From a checkpoint of a small image embedding model: 1.81M parameters, norm batchnorm.
Rows from block 9 of a small image embedding model, named by matrix and row number. Rows with one number belong to one channel. Each number is 128 + 24 x the weight over its row's rms, rounded and kept within 0 to 255. All counts start at 0. Numbers have three digits each.
After each channel's rows are labels from the 100 images, of 14976, where the channel reaches its highest value: "top examples" is what is common among them. Only what is clearly more common there than usual is listed. The data: capsule endoscopy frames (Kvasir-Capsule).
# convs1: first pointwise conv (model.blocks.9.convs.1.weight, 208x208x1x1), inputs 0-69
# convs3: second pointwise conv (model.blocks.9.convs.3.weight, 208x208x1x1, transposed), outputs 0-69

convs1.185:164138154113135129104184163138143116084117082105117120128119135114116112126098146156141140158167123181084154123092103107145123088105113184126129140100146155119104163073136142162118094151172106141096122141138141
convs3.185:150096153110096142136143160145125142121127143115152103128117083113115125098114123118126101172142136153121104120141132100118107078106111101142123106137101155104135123119092116114111120108121163191079107106144149
top examples: finding: foreign body; finding: pylorus

convs1.135:123158148176109093091106097106133196144127143129115143086137099092148134125082132104133136121115146128168140147127141125143154099084109137112123111134126131137132116105132111120132149077112132114033134154141089
convs3.135:135101097123179084140135179137157185128085131142100119106107161124105110105139147140163153167123083135111149145122085120129147118154148191155183104113068119135111143139108183102111148120131112155113120144146114
top examples: finding: angiectasia; finding: pylorus

convs1.192:081141143100133167139174130145130144151090123151157134114122125111169132116130165139119110140153112154131125118131154118101141138137128137132116100107128153167133163148101126128116098130113081133100128126154141
convs3.192:142123173120121112131141097144129167132150121106146115129072106077131151129121141082129153140112163131157136139116168102143127152116129150155135131158110111123161156111126126069084154129121156158112147161156139
top examples: finding: angiectasia

convs1.15:089114152087127137086125120133108113100108149168140187142143129186159145139136135139110151105156074116103096117121122106170149150128138144111083108120116094117138153133115109143147087122143083145132136124147111
convs3.15:131123147137130077117174135127154104153124165117133157135142100146155132099119134150196115108147114120112116111138109158101153175111118111170063115132103116144119141149123141139166119158186186121150126127176157
top examples: finding: foreign body

convs1.46:138147066131130146117129144046152109154134100137125105138140153117163124159149079091111107184088101106137120104160154096149155152141102087149116140116154144141131110135126121114119143093130124151144146096125103
convs3.46:147142161100132134147138104093154088140130124122136140146097119111119174128111127136157122133085131152082107127143104177161139098130173126113171093168142144113146104121126084162085090135108122113116163134108113
top examples: finding: ileocecal valve

convs1.134:127159142045130105146102128128088123137164140170098144111156115108109139148103117117118137159154141094154108128137098137131151078123120120130138158140119135129126106138127146104115112148157139101128097134147100
convs3.134:106136102157109166150139138079132111137124124132103099128129143136104158158145213083121160116114117146140117154120123151086109115123146102180097134120123136149157106152148077121158126164115138123127143127089113
top examples: finding: ulcer

convs1.197:127090130105134135120102142122150141108157129110110086108122109123131128107141150095095142118116120131134099119187081114151107068126146095111126130146115115157122164128162161109144152157168154130129118104170096
convs3.197:122133101125142091106118127141117146062096145098128147144161151167144154085141142142133099106107140136121129128117130179165120096148137151136148113124089087072119139128137127121161155133125120101111145152088142
top examples: finding: ileocecal valve

convs1.77:119112121105123179127120138130160099149125161135127128140121120113138113107139104146137074122130158116127193143143116128162109149113106143151086097109111163141084112092103062182136096112142143167120142145123149
convs3.77:131116155140148108058115121080104119124116088130150110097165099151164131039092139129106098129125142117129138159177095108154147110133133138148151138113118104123125149138143140110154148124136115117117144143119169
top examples: finding: blood fresh

convs1.92:116120118117105075130151098119120091104090127119139182097149049132099137091130136140150142118144125165125166139173120124166143149094107114145093116149161136140157139123113137167093138173137191169152127124158118
convs3.92:131122146112152139151158122140158140132094116165115135121073152125127107150160090140117106153101071120123113134116130122097096142071151144088146108146145120173124124178105112150112136093182153104137127167125087
top examples: finding: blood fresh; finding: angiectasia

convs1.151:141128122134089129115121145161130119119128117121115116115120147187140100122072145161139130130129117116102118154138145081109110118134115131131143118116160144149145120137148127148139111116130108108126143119145146
convs3.151:109108129128158127083137149125135097114132154088115137141153115105148148125119156157137126093144112133135159068132137096158101136152098142170116142113113116160104129111119167142114127127127110121163135145121185
top examples: finding: blood fresh

convs1.48:144146110133124149170155103121143138104136118126129089102110118124120160160121150107108142135154117058125089176106105139077124131106116079171113159122126136152115105118118163129119114117148172156139122152140141
convs3.48:108147133102099142121137129105111129142126130150148108114129117093156129131125121118162134117090139186091122100115179128143130152187102156135169115108139148121107110112128123144121081141154102132127145100125102
top examples: finding: angiectasia

convs1.206:097154110093165154115128130086126148151123119102120119152098124137116101134089146129119106095103165162103140121146127159142152159114107108134155178140113149118116138132172121116110109110094168144105131116144148
convs3.206:113126113142116106121117126127136119133114097087135153107152098127158097145131133104148119101134096109102083118120081119108159135111134126135115115141141142111133127124073116161078139118101140116149119126133100
top examples: finding: pylorus

convs1.166:113113156132101095116132135142180133141172122158160117143118124137139150164099088159137128119092155117098155127105113168110165110136126113156112140151147134142152113161157166161163153128106151118126108151183158
convs3.166:148155140173138103142116121121120123136138136124110156143143129110119123156112109109132120089149134106138139135125142115107158140115160113169158168102192106102124109160104103085154145135145110164138159136113101
top examples: finding: ileocecal valve

convs1.99:152124108137149099125149118126107104141156169090148114175105163112171133139128118135122176152138137127148157137125135162144120104120119138153147091156169164100127138121115072109143159127129085109151164120156114
convs3.99:158168113108118126141082158128127130102095155150099130105129098111150182124098166115128099101164135126121140109127126153098138133113122133115128133138146113143104140081128143143107092171136149088123154111142140
top examples: finding: angiectasia

convs1.117:111140118104122144144102117120147164140122147142144109109149138156135172100161151168169134125138143143124122106136125150144112108158165109108134148173179116138150083114148160117117191160133153120179133101129147
convs3.117:164140104091113164106110099116138136129125106124193163111130108147117149080119131097142098168116153161126136112087115103135131147147107148140132166146106106109121129161104157154147123149132128138127125090119140
top examples: finding: pylorus

convs1.58:129108117105099074126122060144153094115123105181149159129083154167149125136075142139132146151138119114134128143133119116150130126122068129131169128173141141119112088147106118145133161129137155124131138117147138
convs3.58:173126091121142121124126124135138172133156126098116066113150160094120085148130113107096119095149110131136140140130144089136115137137120122115116161098067105138147108135096081149166121143163103113106141125101123
top examples: finding: angiectasia

convs1.126:134158120076112118136176139139119168157159148150134102122116126105097195125140132127159143159124126148112127128126120133132125132123158126130144138152131129084126106115118149136119098116116120132125149102137130
convs3.126:136125131089149148066108117129135132115132125160152108106155176133157099166168133167132114094098150104114135170117097183111105140157070114121139154105110107132099158099189124098136116138126098147086099132129173
top examples: finding: angiectasia

convs1.98:081162152105128124165120119130138138105114119135128108145105116130102089135140110136112160136154138142124162167142143139181138173123114146160181090112128107129150148105171136123126113088138087119121134100104141
convs3.98:139129169108097127151139083129078165144088113142109109089137103132142116093138129134134126142154105161073157185151133084140135121122154159106121147172146140126124123159086126134132127101147136123136108092119128
top examples: finding: lymphangiectasia

convs1.171:151124104108102118152143094122132114108137124156106139118170167103143114107093098132097160119105131093125136134115126142113151126155101111118096160109133172140160164172151139163139143113142107134106147167095120
convs3.171:138161136102099100114158079121086121150149107123118123099143131152128076118113127097130133079114083144115098122100145105136168101120101121163110151086124131142135111149105104180126150112090158124099150103143133
top examples: finding: angiectasia

convs1.155:182148090127134102166125108136112122150152125125141157081132114076121133100117133118108146130120102130090126146157138117143098104099124162134137141126162111159136158115129106092096125135126105132113120144123097
convs3.155:122138124156147126144184121085124154156097087151121123147106175168163109170139166119134134115149159117128116127143098151130130118115141155144096129142143133107170122117115138149085112134127130145158158180125124
top examples: finding: angiectasia

convs1.103:151141082138150110139146112154142128111097139128170126159148152125157111115085157154139138111127148153121084142157107139126139123146090170104138122149137156148091122119145151111159127101123096161125100152109136
convs3.103:143155155116165146198109091125095116135118149101111100121172122139105129126103131097137085097137110120163128139103141138136118095100087167112159089106143117103114132142149124112110113140150133134139115122168121
top examples: finding: angiectasia

convs1.107:116123121136065097088121124106135155113099081115152128103109149158078115094121117117096140093145090096142152153142160141166120124106103115180093075108162149098111118089105138087115134151137120121091135128148141
convs3.107:143108158157165118092139102101125112168095133140131110085097110135152111158107108139111132150122129102138156160125117123139125124131126099132079119110114144155151132128174154124115142111125151182169139127158150
top examples: finding: ileocecal valve

convs1.57:166155093122137161114117099116088108130118151117101169120104102149100124167091142119137110135120046123120096115126136131165094125151149130100136159113091125132163185139117129134124156109159130175105088110097071
convs3.57:153122113079143116112127171114123130114124121163110083086121145146123109118086170105129122117106055118129149170114098098094166107140133163136110161099116082137111114136103109148114144125093133152079163133127096
top examples: finding: foreign body; finding: pylorus

convs1.60:097129146151117137151120123112111079120136118161121166123139098162126130132126091117117130165139118116165123101148171116110144134074130097138133195118179137119113142126161130126133123150100120119145121159112151
convs3.60:130161157168157138107154178138127096126138157124119161121128112128138109131159130135158121155114132136100127128149150124148106097133112161099111140095087083106131132180110114130134123116160121169130159118147102
top examples: finding: foreign body

convs1.51:129093138101131123132084150099137113137127137142086138138122100126136112170130078157097144110113114147108111114142129160103169147117174120130095114120134132112123154170118111137123123127105147119132113144151144
convs3.51:146117148106133103137136161093100116154147091145156133157162100137117126145150105097088118159147133102155143114140107181128116140135167131122135098145119164102180148110173125123129094158154121140145104127159115
top examples: finding: blood fresh

convs1.161:117153107138134094108105118073073139130108180111110128188148112123145096142176143146085151129096138111145167102210156109142159057143142138148107110107143131144140100106137120137152152125109112115083093148089129
convs3.161:132118102150138117095138131118081118124158130158136158118143119151119118132125140162141083123060159133131138144125128142143115087145110126088124153115153116102117139159165157109106150109143143076136139079113148
top examples: finding: pylorus