From a checkpoint of a small image embedding model.
Training: muon at rate 0.0019, 7500 steps, batches of 64, held-out accuracy 98%.
Rows from block 5 of a small image embedding model, named by matrix and row number. Rows with one number belong to one channel. Each number is 128 + 32 x the weight over its row's rms, rounded and kept within 0 to 255. All counts start at 0. Numbers have three digits each.
Before each channel's rows are labels from the 100 images, of 14976, where the channel reaches its highest value: "responds to" is what is common among them. Only what is clearly more common there than usual is listed. The data: capsule endoscopy frames (Kvasir-Capsule).
# convs1: first pointwise conv (model.blocks.5.convs.1.weight, 144x144x1x1), inputs 0-143
# convs3: second pointwise conv (model.blocks.5.convs.3.weight, 144x144x1x1, transposed), outputs 0-143

responds to: finding: blood fresh
convs1.55:166107076109097158114137149130183139125135118134095139152096120107116129133096091041148161094091110087193116104166114146081138104144112127078179067124128113178114095190162096117169150147108091099157126125127149101169164156101145084131172193073099140118098098089133163084089106096139093106171166125122170129074117186086153129102104094099150147156199164174141108097093119079119132129119130108110151098104117166115133131134207198133066
convs3.55:108140150089161104107129073175109173138127116163154168138135120077180135091128099086105124129144152073091127109112149119117168179109132112097133144067192126155091198190140069128165108115148136112165154153110119065120087128083104152240180164106124112168138115140134140148200170074152120161118143161161129064189081128076138113127076151164166118121085141154128142157145102129079146089151103106142123121135117135164147142135156189102117

responds to: finding: foreign body
convs1.66:143105122100130109114158143159135182149094086099121166120111153111142140181162122111128094106189126151128098124111110144154141116143154136103158077118111138125086095063137109050169157106146179102208143173180141177096136113144144113130104177141137146136159043142085090072089091113153093079076158139109092085121182101122091141137054126171137127106184089093131207070058128130117140145124136177115149115125094116152108157171103131171142
convs3.66:119136177148153156090135124142106150167135117151115138177116155088089154071097109123127138137147155185096087119186138085180132194135125133093134087101108083126126154149156133130097103136087172085114124113135105087139118121106156085130127123139054095096171116155127139170148123189095218154109194112142109119123131077169186104093149141102161107154126158149083069103107157189144149179121154168146165125124036075129167147114173124073087

responds to: finding: ileocecal valve
convs1.75:141151160101170130150101079100170125167112129164160126105103118092115142093119125114059113090128138098109168160140107113140128121100163090144149160112114145132133113130125156148113116102133142103220151139180090147100089131127154199149121083122166096132168170116086116142147130168175135094108121122123096077141078049148079145098103051115150102175072141126189081161070191107149128166168180134153142167152097136111156140114136066097219
convs3.75:158096137079141067092173181146209087207162175147115114142138102099147115162155114139135158078155121120132143099105075129106138081122111111124126142171050121195144086113150115146139134113187108151122111107082100083162046128105121069155116105171149107118149135162126104115120111070134119114082183210129151180113159079140121098083149151136084115132102170115142140163138162145087133113166137145127078138094135081182125154146178114167140

responds to: finding: ileocecal valve
convs1.105:172078137108091122100113143143107149109125143174127148118127188120160171139063155126180121120146094097145167119081073088129133146132167167081084096109111130113076125128157160122111153180163151146150086178079150200132196118171134118141117170103128103147127115052138142069148126157095058139162154159134112096138115124195103131146129078127173115111102180148163152124147098162142110124121122138163149189167191164127191167131101073077082
convs3.105:128100096102126117061143070116173124148110070118147159044128147082127162078147144092131118113126139107149206118170077135128144092165137162132140143130113107196113132088106020133155159101198149113130100099126107096114095166176104126147128097096085138134129204115132090154113116195135117140121080094155108167123103111133142091111108112080077123111098153128061151166102087128113115140082145104059118124124098093164140140120120107074180

responds to: finding: pylorus
convs1.126:116195135123065131133108160110202116182160127109124094140123138166112105139145111116095129101109135104076140145173126106132113102153127154125118100113120089174181112095116178134157100163140131117127138077186157135115119140196164121062100132218102124151124173099159195174130094108107157140156082161127159209166091121136081094187181100112146147116146158172091129080079130097133151144213137129115139153098182158128141120180175155119136
convs3.126:153112156128165116139112098125130154032125134146174122119143096082088155185101124115117125105175139151114075126104167186165095064108194116139114128152120159104157141117123125116070091126174104146168120120165129144109102136115155115068121137100135158173152107070083168102106139143166154172130079142148145088156097176194214105152108124130060114098195139179145146138075107133079108132111099166123101097124133066095165114166146122083084

responds to: finding: pylorus
convs1.68:134098126128130099196151132161044021176167079068153161087171157129123157141117129102180132169118148083116116128115135201154084076121159160165160152107136147167167075083100109137109118151141082076214131148113104064143184127139154104078093097139135181105194115115112096118119126122110120169140110144117125122066114114111118120143154137160162144095105148104077139160129149123094149123076116131095135120184120150168151119137153125091153
convs3.68:128137136155131085113098153100131177184121114099127119156073175144124161148144160115115154117118082173088119153136128148134191138117158089138130175060101109120137154167056176178123093133122066153112068096079155127097090159156085107114107148093160130175096146130151170121150134135143130080102106110114102145141122123116139093160173164140121059098080111085141087115207079091198111148112069178133147106204082146148183141100147138082131

responds to: finding: foreign body
convs1.58:177153135090131120090205144127184081099138137172090132126146148155188128160174070122135110151073143115102164120194126124148092161123133101156058079108128096129144125104145112161132141086148140118183120130111148133076102053068149110145145164116115110110208134094054085126082099121086103145071135154111094158129142147048142141138080152132131116154081153149171080124133087137125144138148092136117106075120067095202123125100104149118138
convs3.58:136094132174093177069046155108155136108102121145112112107156205135030184158136099097124162123113076119097107105149088098133128120107112137142142146114117096136144177176113104090135098128141206110133129085071124158110126098108153162180133206107129139128123105167139141110117195108152213113139174107073173093135137150151122155146116060076127113075092162142158135109131140123158092149164097115106123128172149117072090158147119141171148

responds to: finding: foreign body
convs1.125:086087052060101156095109114155114074131132176203165117097139100115104133095161133128095159098150145177179108128152095049134124082135150137162190115108153093158191160146108115144162112125156174155086157161165142122144099140154151126129160123119070090105139112071107125128063090158129166087124103151155124201149136169163111114173081081139121143119133124136140130132130068112156108178106099172164164126158139126105197081132140110191131
convs3.125:047133142182117178089091094147091172126091156188210114093174079072173101158054184105133119127115141133139087125089122114139084145190146184147148078134113136137122105073068118164126117113102108084094184125111180119199120150136133151141122102154154128132088149144108171120080058107158149138111141112139150118130151127148140086113065118119141127085117104121133085100136086105111157143186169124082105137118093103097097133145099108073141

responds to: finding: pylorus
convs1.16:113144148143134169144169078094080134143134101184135124193174158079170087146118120167148146188139177122132051060122089127163168080165094072129121117143111116107154126130094076145133162133143139124111077126109117153134152087120154113081095105096057087117095140103119121101094126108116126112073079077074171128120112127080135180121153167152128132081121170138101116111137111093072016112181142132099128145109168147146165104117088093157142
convs3.16:130082145124134110140120116148088194134165116126194069164124070153133121089149074118080111094087149137115153090108155116125100122145124041084141087129142098146136132110185174081143094131111125166098112129069155081097090173140130124095161081140062130130123106131085088128098119189113096095113152164174081111162103175138085126134054097193080146164110112169140166106105100147103168131180113088076087138093172149113134108162147158114134

responds to: finding: ileocecal valve
convs1.71:110188175081088093105137136120120096129105144154142124112177144146120071096188154089107094140180093088115117115132105135182129136126093112160135124146186142097102097155097156104119192137122092237098171076158089097108177164153114128172090146061147164173150104176098129109113099101145177133133121122158109130180159104113100138148134156128122095138085136159139116139108190167147198110130148084109183150093083082164054132106140130108102
convs3.71:151186082137108162187107125115183159106160078132152128069172150139084107089101195153126167098106136106131147136080165153111097168180130103123167162084147117180109118119096120098112144128171118102090153130125133166081107118145116119109068143090101077142105117105110131131179098179136113137128158074134175108121121209130131136128086209076115125106103152097061104089169139135108157115163075137098148091126096145085139078175117136106213

responds to: finding: angiectasia; finding: ileocecal valve
convs1.4:100091119036187144139158171124123148160168102131122139160162138193146118152132118107099133113039076113071151105126181144118082139105107105169122129185151116131143120170107135095132132152177076145082161144074151133112008090125141082151147104127088110191121143133136121105143076172150124114111152173162085105042120134147122167180163187141105139103139144115173109140146101152155129134133107115118162107161147128121138106161168131080099
convs3.4:123139141108159084071137109101145091167125126154148144136172120146126122118137137141163205142073136148183148138091150160098154122106179172147136090139172172167148130134077080115084169130126114122141109094156090144083088154158103090129167141140145163128077119103078122171163132082108159096102100122150051032135135148119155124190200100144102147146103132183096150071096102110103128150081161047177114098162108131094094131141103113187121

responds to: finding: angiectasia
convs1.29:158105119189185090150093178118126179122143127166141150096132152122171104152144111069125162169061117151089085122113085097130098084162135125106117086106127116152117120150164153168142094136146195137148158143089123189117074106152143144136079153112152221117100143111122130139137117174159148128142104137072140087129079199097092099072108089132151132110158194107059136087046102105147137063100143160117093148133141130141083157108151183135143
convs3.29:199103140130136185083136134133114114115112163139165061139156118142141174144120073113144185144069175199099141171116136123073159112149085131151174164140106110102111135161105097172191122123118118134164171144141132127167126116154085127168107112130152187166110102111066091122127130167166117122159138101155101206115070148138092138172143104177151095085197135117088084175101171171140102093177127121076153151175157124176150123114142071125110

responds to: finding: blood fresh
convs1.132:145113151109184129168148105154094105113130182109143146122127154085122188046183102146149088166145191133113124095121154088139117114146128124063107093174110141149128134119114153142158124186117146126132199096133131120168150172199106075160085160079108098063148125137140092202158078098094111161124106126126106170139121148083139073153094156125124146070086150160083177100139080125148053135164076171121143075180114136147137128117109129144103
convs3.132:128098108103095145134164143132174093089111113095114102175100143137084139164113160160187157175144138132186195163126094151205163084066113134145163047096152167110125137188134128204125178187146156066086148080147115132153107139143113132174150131152169121141131077108145182167137099138115155140113065070129141110061134136125118110135121076191138100127087107165100115075177151183139160101143110134098109096164109117149152128118127129123144

responds to: finding: ulcer
convs1.61:079095093157114174123101119117105132221188105127135045157128093180146143152136160118153150097155126142157106110113108093147000174155128125149167166143149136152121134173126163109149143097116166139109065162115117088122129124152115152141077080084146089104102177124097170093131136102162137141141146128146151184127118135153148100142120128178158115124157054071132132085095185137132157199141100132088101184091122149112111089147158133176144
convs3.61:159090161151127158177156129149076096146107131157109119090178138142145086063128125212150114033098077104152145091106156073138164093147110109092104203123133102148144126086138100115135111107154152124128077199166145143134177152095085170064110099158177162129093113137189136153147120115117174101111112164155087143118167094137141136191108138082159137131110133081097154092125152133138113115140112120103101133079199159053167143118108157116112

responds to: finding: blood fresh
convs1.92:081128104118123221071189129143186107154117113107127113088096078140129140125103121140083134126090083109110123136093136128114168160143101151197136084124066112103166132155105079152094138124091142137133146142130133090203140129152128103158171138196161163094113137109108209186134133119096081177089123132147142110096121105086162132178151139097146058136128139135119124112096090116199108157167183156166092156154173195166115126087127118161081
convs3.92:146158139155162133122150105116136126121169084094047057113177113112149159122149157110128100120162149123177174165188131109154159111069145108103090104086154134150103104104129159053115087146114150108087127144101119187144118125183146074078124137113088120179129148171099111133137156109146146142138168154130191152089134082159134106085158104159133161158130122151193180144076171102155184058114094154180192162174098138095118077127117102087133

responds to: finding: ileocecal valve
convs1.96:090160198133144090118100124128123135183132089116150130210151101094161181082158139098142170112170137131136061125177106086143127121093087131108125128119128179103066125097098123201058136113154145133147159109098112117145165110083098099169184078169178097136117199181165126195194152114108149125132131129147131103186115147132189168152119146171127154140114127092165141103094134061159171134109123081138096110119140125196136112153109115133132
convs3.96:094075115131155109167107086097158057154110169113145146131128179131123148112177171140116161080136134116140163137139106188128176194132095084150168153131110166088092175142176146112151156093158125153100125148095159146063095139082135194157163105128105118102158144185142113077139143191175181172154125089072194187075140169107100118157165141153127106131138078081089133118093119181176123098172160097128125137080159102139123101156123124119138

responds to: finding: ileocecal valve
convs1.8:067174132128096162096108136105114075161136115127084166155105074170148108065139119116122127101164133078139112129161163170136157142109137123172144084149149127144133126167180166065158143089169082143080171104112114126170134143050058126142124139092125117150170131143094138124169117184181098124123060130173184159159150142227131121151117130159150106110124068112097123125151113177088164172133100120139117120136129157138171140128136163085220
convs3.8:073173108078127167085122141076191124118104090105124094107090087109128118106189152057155097168132097151109106119088168155097131119158129157127111104153085113145112169100145110133120083096101158079158135113142129159175156146130188172156093092134114113139106172120171163130160149117107191176156110079136200148208144091135162154112108133116135159090157154127129085120129109187136165117103134173118088124169131113205093115121112085121222

responds to: finding: ileocecal valve
convs1.91:123137118087066113110124102115128142128173156179116124121122121127093164136066179093160122147138107132149157188182129127124136142136120118145103132145136189160201146123151150031135185127163116134112160113114085154087113176092191102104138142078046013100113140155112182099167107159077133125147122113169108201113127130104127104110100158131182167112146148104148148166110095135090143186170175107139091126155105087111173112123132129134141
convs3.91:128109154097121087118153135119139125089120185138119149136139106131132186114141140165081090079105168151160144034145097120127114177088139178107134088079082091092147180124127119116103133079102116098127154117133139193097162152114106132145093156150117166168150173046166102164088077138105121124155121098127107148108099136133107143107129067183115119082144177201173121152166075149098125115138065093104161109093153088195077160126112070130081

responds to: finding: ileocecal valve
convs1.135:067138145115131180157145139123114110110125156144158121091100170114088125158149132161057111103150105147093126113202087041109098108144155160103084113158165170139181105178134156109144102125172158126064142128106102088158141131050117152127202132107125071087118145145117136143119131072120158121080180124183069168160132113141106103156133143148142211137098153100137124154099204131132129177109175136127157107156126086165101143136149089079174
convs3.135:081148165101133145156090055098152092174111129079138154192140174149124091151127052094095090074106091204101134123151097164128104135147122116155098094150134134145127102095131136163080136117160143101091049116124145078181099131181112135149149111098199157128082159147117127080128090130079081098121136158105125167169071135145112131148152154124142128139156170112097117089201131145129055110173163159117120099175119177148155105085080127160131

responds to: finding: ileocecal valve
convs1.108:170153102123168150097089115155107123097105150148124103151151154101129166101109167162114120107128113115144111152128124079130109182156037146196203138157140136128127165066095137162069182091155197116134126148144087149143104102115121138129197133164152151120144105081039095117104116043146151139060144139155119072121059144112133143127098159115128157162074132126090119118179155159077121124140157146090146084104123146155124079134122067155088
convs3.108:131069111103136188177148107119092087163123131137111096139093086106139123146088161123131081186084124113140125131070143170092103137105113146111132118173112153179128108149123166095170151179104127153135113125045111132193101196124099121125124062118139137106130095216102078066110116118132117153140139083112131109166128066073085058111150146119143094105103117127129155114122121154102170171153124124103041101154159195078149189128136161131144

responds to: finding: foreign body
convs1.41:123084109062083038093127114111153090120160095112105082107160118098155110183133168129076151126131105161081116162122150098129158154093088181154108120164169144137133132123108112122165156148187171154153124127110125160168040115144157142153089100144118137093155185112103124092083125165087133151109114125103114136111122115085124201131037068077110101154104084161152133119158141130117124133150075108071190071128136155108110092084151172136091
convs3.41:146118088092133159039131121149145131135158139083155139100132051090150117119171106109146136179138098143115090161125110110108172148094154075169151122158155111144122142191117141106136074160160111150075089095129113139150121109110191115147047157157136147137112101175209134110077144097103101081039109108121162124101176185141111097160144202127127118180084142145100150140089207126129145184090110151109112157145138097109157144114138169141127

responds to: finding: foreign body; finding: pylorus
convs1.63:071095152170115096094150152195137089130202115122159116069111151169171123134117147126128100169195143186132100053108103113101096158135091140124125086101176105157148140157103129122116089127066092142153113088167075147149120147156160140127125097098126137147124064128157166172103079096137111155058170124090133147138067116151127123147150089120111130151122064156112143139055124164138166125062156158107123139123129163120139178152158050095185
convs3.63:149127165102124118095125156098099129137110149060111115130151091132119159146187141151202131120170126105127158104136110162138166113143135147140109128066140134095128077112140146098102076153119180180163163114047184123138116156183099110086113126119129113129116115141109131193165158159184098070114111181123118213101135072113111202141090091114126167106093154136141104057099138124129057148198201086101103104107137084131152100150129112128095

responds to: finding: blood fresh
convs1.77:136101105091112129140176100115153114121096136105098064173113186085090130077079135159144123105255127204101141102099133192143119135110090171104107153155159144142105129160089135127124142082099109131132130112123112136083123108152127106142123127084143093174051078132134124094128131088117116116112150131169174168178156136144112156147189145089067160122093050124105107114167113153138151070141103163097105094111157122161125180117196172162125
convs3.77:122109081125092129088106122119108180171102120127145180155132108105162087139100129149085144110118107132139114121138151120129180210108135097180091136125106132122120113172141135154128184112101127181111191162126146075176157169169136158157127136084158123162173069122164175157117119091115065143160145150116240091160127101137141126111080133088160140087070148105069123147127100109156102122125119197076061071143110145103097139068131171113157

responds to: finding: foreign body; finding: pylorus
convs1.34:135156144141098120122164198142085175163137129177142123123164132137075194083128130093122146111081132118159171159148206156110084121110096106175131067089124159141112129104112093083141177089186159184088165134100123159112130162093200113130230157125133177155136163146185175179141112140112068127152102144170084125106141120147074121072114104130173150104114101163156097098100130142136140110127152111130109088114138126177158144111097144064147
convs3.34:141142139060151136125194129129120073140170117102148166113140138171183119105151139157116085169105118107116132162116091103193136098114151092127163117150108123083083120143090128099083071140101132175130131161086158199153170116176114137054133117118090169112118166142053104144175111073136152106178136093151137116085097109154150114179117189159086159189129143102098145174114118139090092110072132179067118160115108154174122126160161133199141

responds to: finding: pylorus
convs1.27:171150109173059113137191117120081154076150152146139194121200174081109175171081128168133129155154152118087138156099176098165104147100102133155153127066133170103136075099119138126162153168126163059089167100136081194091146104085119144135098115108113142140156153061124188154144136153148085103094091144139094121070146146132121085081140120148075111139104151126183150161148117171110127096133162134071129156109138115156121145131085125125056
convs3.27:161157163091093123140152135137101159159109143142192151097175117132115128103106155163090125096199092198114134112112112133163093193139184123137093131118164119091154094152140165124097133070166095114118154125048153090133127112102125122145129150080144157109170110144126125106080146057091129057077165145080079205121154121100197150143128157120101138138157114144129073144132154118140127141138112080182099143090118072134114145164131226085152

responds to: finding: ileocecal valve
convs1.28:113115111168156180088099154129121119142171090146119115138087085181161110187119120157082112159107090122122194140098028125139150162114138091161071163168160100091116213117131071075141183107175136142123139130149158164167135151115142153181136091110131100131145115074172139094167126145169123099138141125098079105081096174152174115078122101132173082193119097142158138116117114101162192110133134145089143144097185115115118090099077134118152
convs3.28:090106177119163155138161121109131147116084116116106160164070140090119122152069142103177117097150102155101050088096184172156104129147088069146054094109111161069124122117125113132123102122186137126135092147112195127076134130121174108111125167095084098139109072089116108129188157112114172063114167143121135083170143097087159119122120166123087113034091134164118153127107093106167151115077117138114119150144105122172086176121193146165127

responds to: finding: blood fresh
convs1.129:121114152115100057105092111097114156072141137103133147123154161142135119110086164131131125136153113120156125117130208071094152087102066159155103146056180203115169154133155128133109130173143139185091106093126112145118145140168054135176146111114168146202118127070132158113085131114171149198102092154091154148114155134119126144109158148092070151166131163144169100142115089112117144164140161122188136126116159084159057140127108144223134
convs3.129:157120118184153091175142144092129148143158146154124150123188151183105087108086124071164099100112132059175119100109132151100128081138151107159161121123158207073139091150122108107110101130164165172154084113135169135151159132149118145094164114135153203077157136152116081161117082133066119125206082056164123086140156113115114076120184094116136126098143113116156144123136116128110135120089186068145161125128163146120044073147105123174137

responds to: finding: pylorus
convs1.5:166115153081163201125124161140193107107158142099124153130119130210124098137126079167143118181092119143087125149129183155173106094157178130134140121105143138102175197164171189138068128160143106128129114089128106162076091094109120148081101132146162157105153117145136140112145139083126103097106140148099102090165137119124188118130163096136135165167077082172102082189124194189112113119059117126150142182147112160089106143131144086141200
convs3.5:094101124163154112166109104122129110097148121082162127100179151100107102154153074140118140167135177101124166135115158154100128114080073113087110150098108130104124125148121158147113104078158148069181174099132116132092167060105155147139115140099168179110195135129075188167118151123112123142044194133038117129127125170132185072205098120150150104156143119108182091138138143104113122091178172176117117153103097113123117065111150163083119

responds to: finding: blood fresh; finding: ileocecal valve
convs1.138:149070156058115114140118090169148149128108113122125101128104066134163084181164119165167168110067088130159133131131134162136101096146174117156153122096149138170163102117121137107110176149106088146146128069101158135134139067079149108153073115156197146144105098099102115162129058164146173119120146104084150162101116131108104160141149081125198131120168107168119125060092073081105068069116109183096128122117123150106140046158152138070134
convs3.138:100101154155111159108085077124096149164077149125137104154159145143110125157151128105151087078128115125097114161101134135134115168162061154186098154061137125101157131160133110152099111125143139108110137114156112183137121086150125115138132179126084217178162098075158094199153115138177142137114125144090167141112107077136180171150118202179149071185186091047109087107109095106097170110120145073108171123114162177162146155110153124114142

responds to: finding: angiectasia
convs1.57:092160139122101196131157079084088207108175140146101142127145203127130145108097098085147104211137110129118092167120131093147136094092098130138148172091098088168139146099089082128122116144125099110150128086079150167131101166119099119119124091083110138133160168163078145138106114146084126185130137074099174196117129107167111104123147061112119140189124135116144039165150094115105114136071160122116133131073076185156154137142156115139070
convs3.57:152173112079077143089146113107087137147116128137070115123139136075205134124062168158153195139079085145123087100079101148145110142135107121104059173129177081155089098175122158088103142140109103126176132093135113040154107165101073132158093090073104091129116134094184157149128101117118099118155194176120173116113089154178162158164167110126118104169113103137132135102145153141123103155163124106114142169099077159105141085160146109092174

responds to: finding: angiectasia
convs1.13:085140131130158149125115184165186078094134125143128112093114098165164082142131200077149090118122086179075092124102149113118146129139156119100131135160096122147116120148133139111173076115111130170121087050128111069144147120182178145103134087130162168126123083136113188158171140110113137103105116152174107112096116138136201106152122090146184115098140101131157099170096105187126139135125147129146172055139123209153177087135153094102028
convs3.13:079144144063112157127108115161153144144106129172082164113078096186167135168102130173145170134168149115128153130097121113081163071136056094112149137087131134119101119167130109117129141137138127147151129157036120127163134116111166135146168207135097106107122139131107117069102117073131116128078136116128121129053105120099178135108086133118143145198129183104209059179103118104116126067059165146122196110123102144150148147148127089144176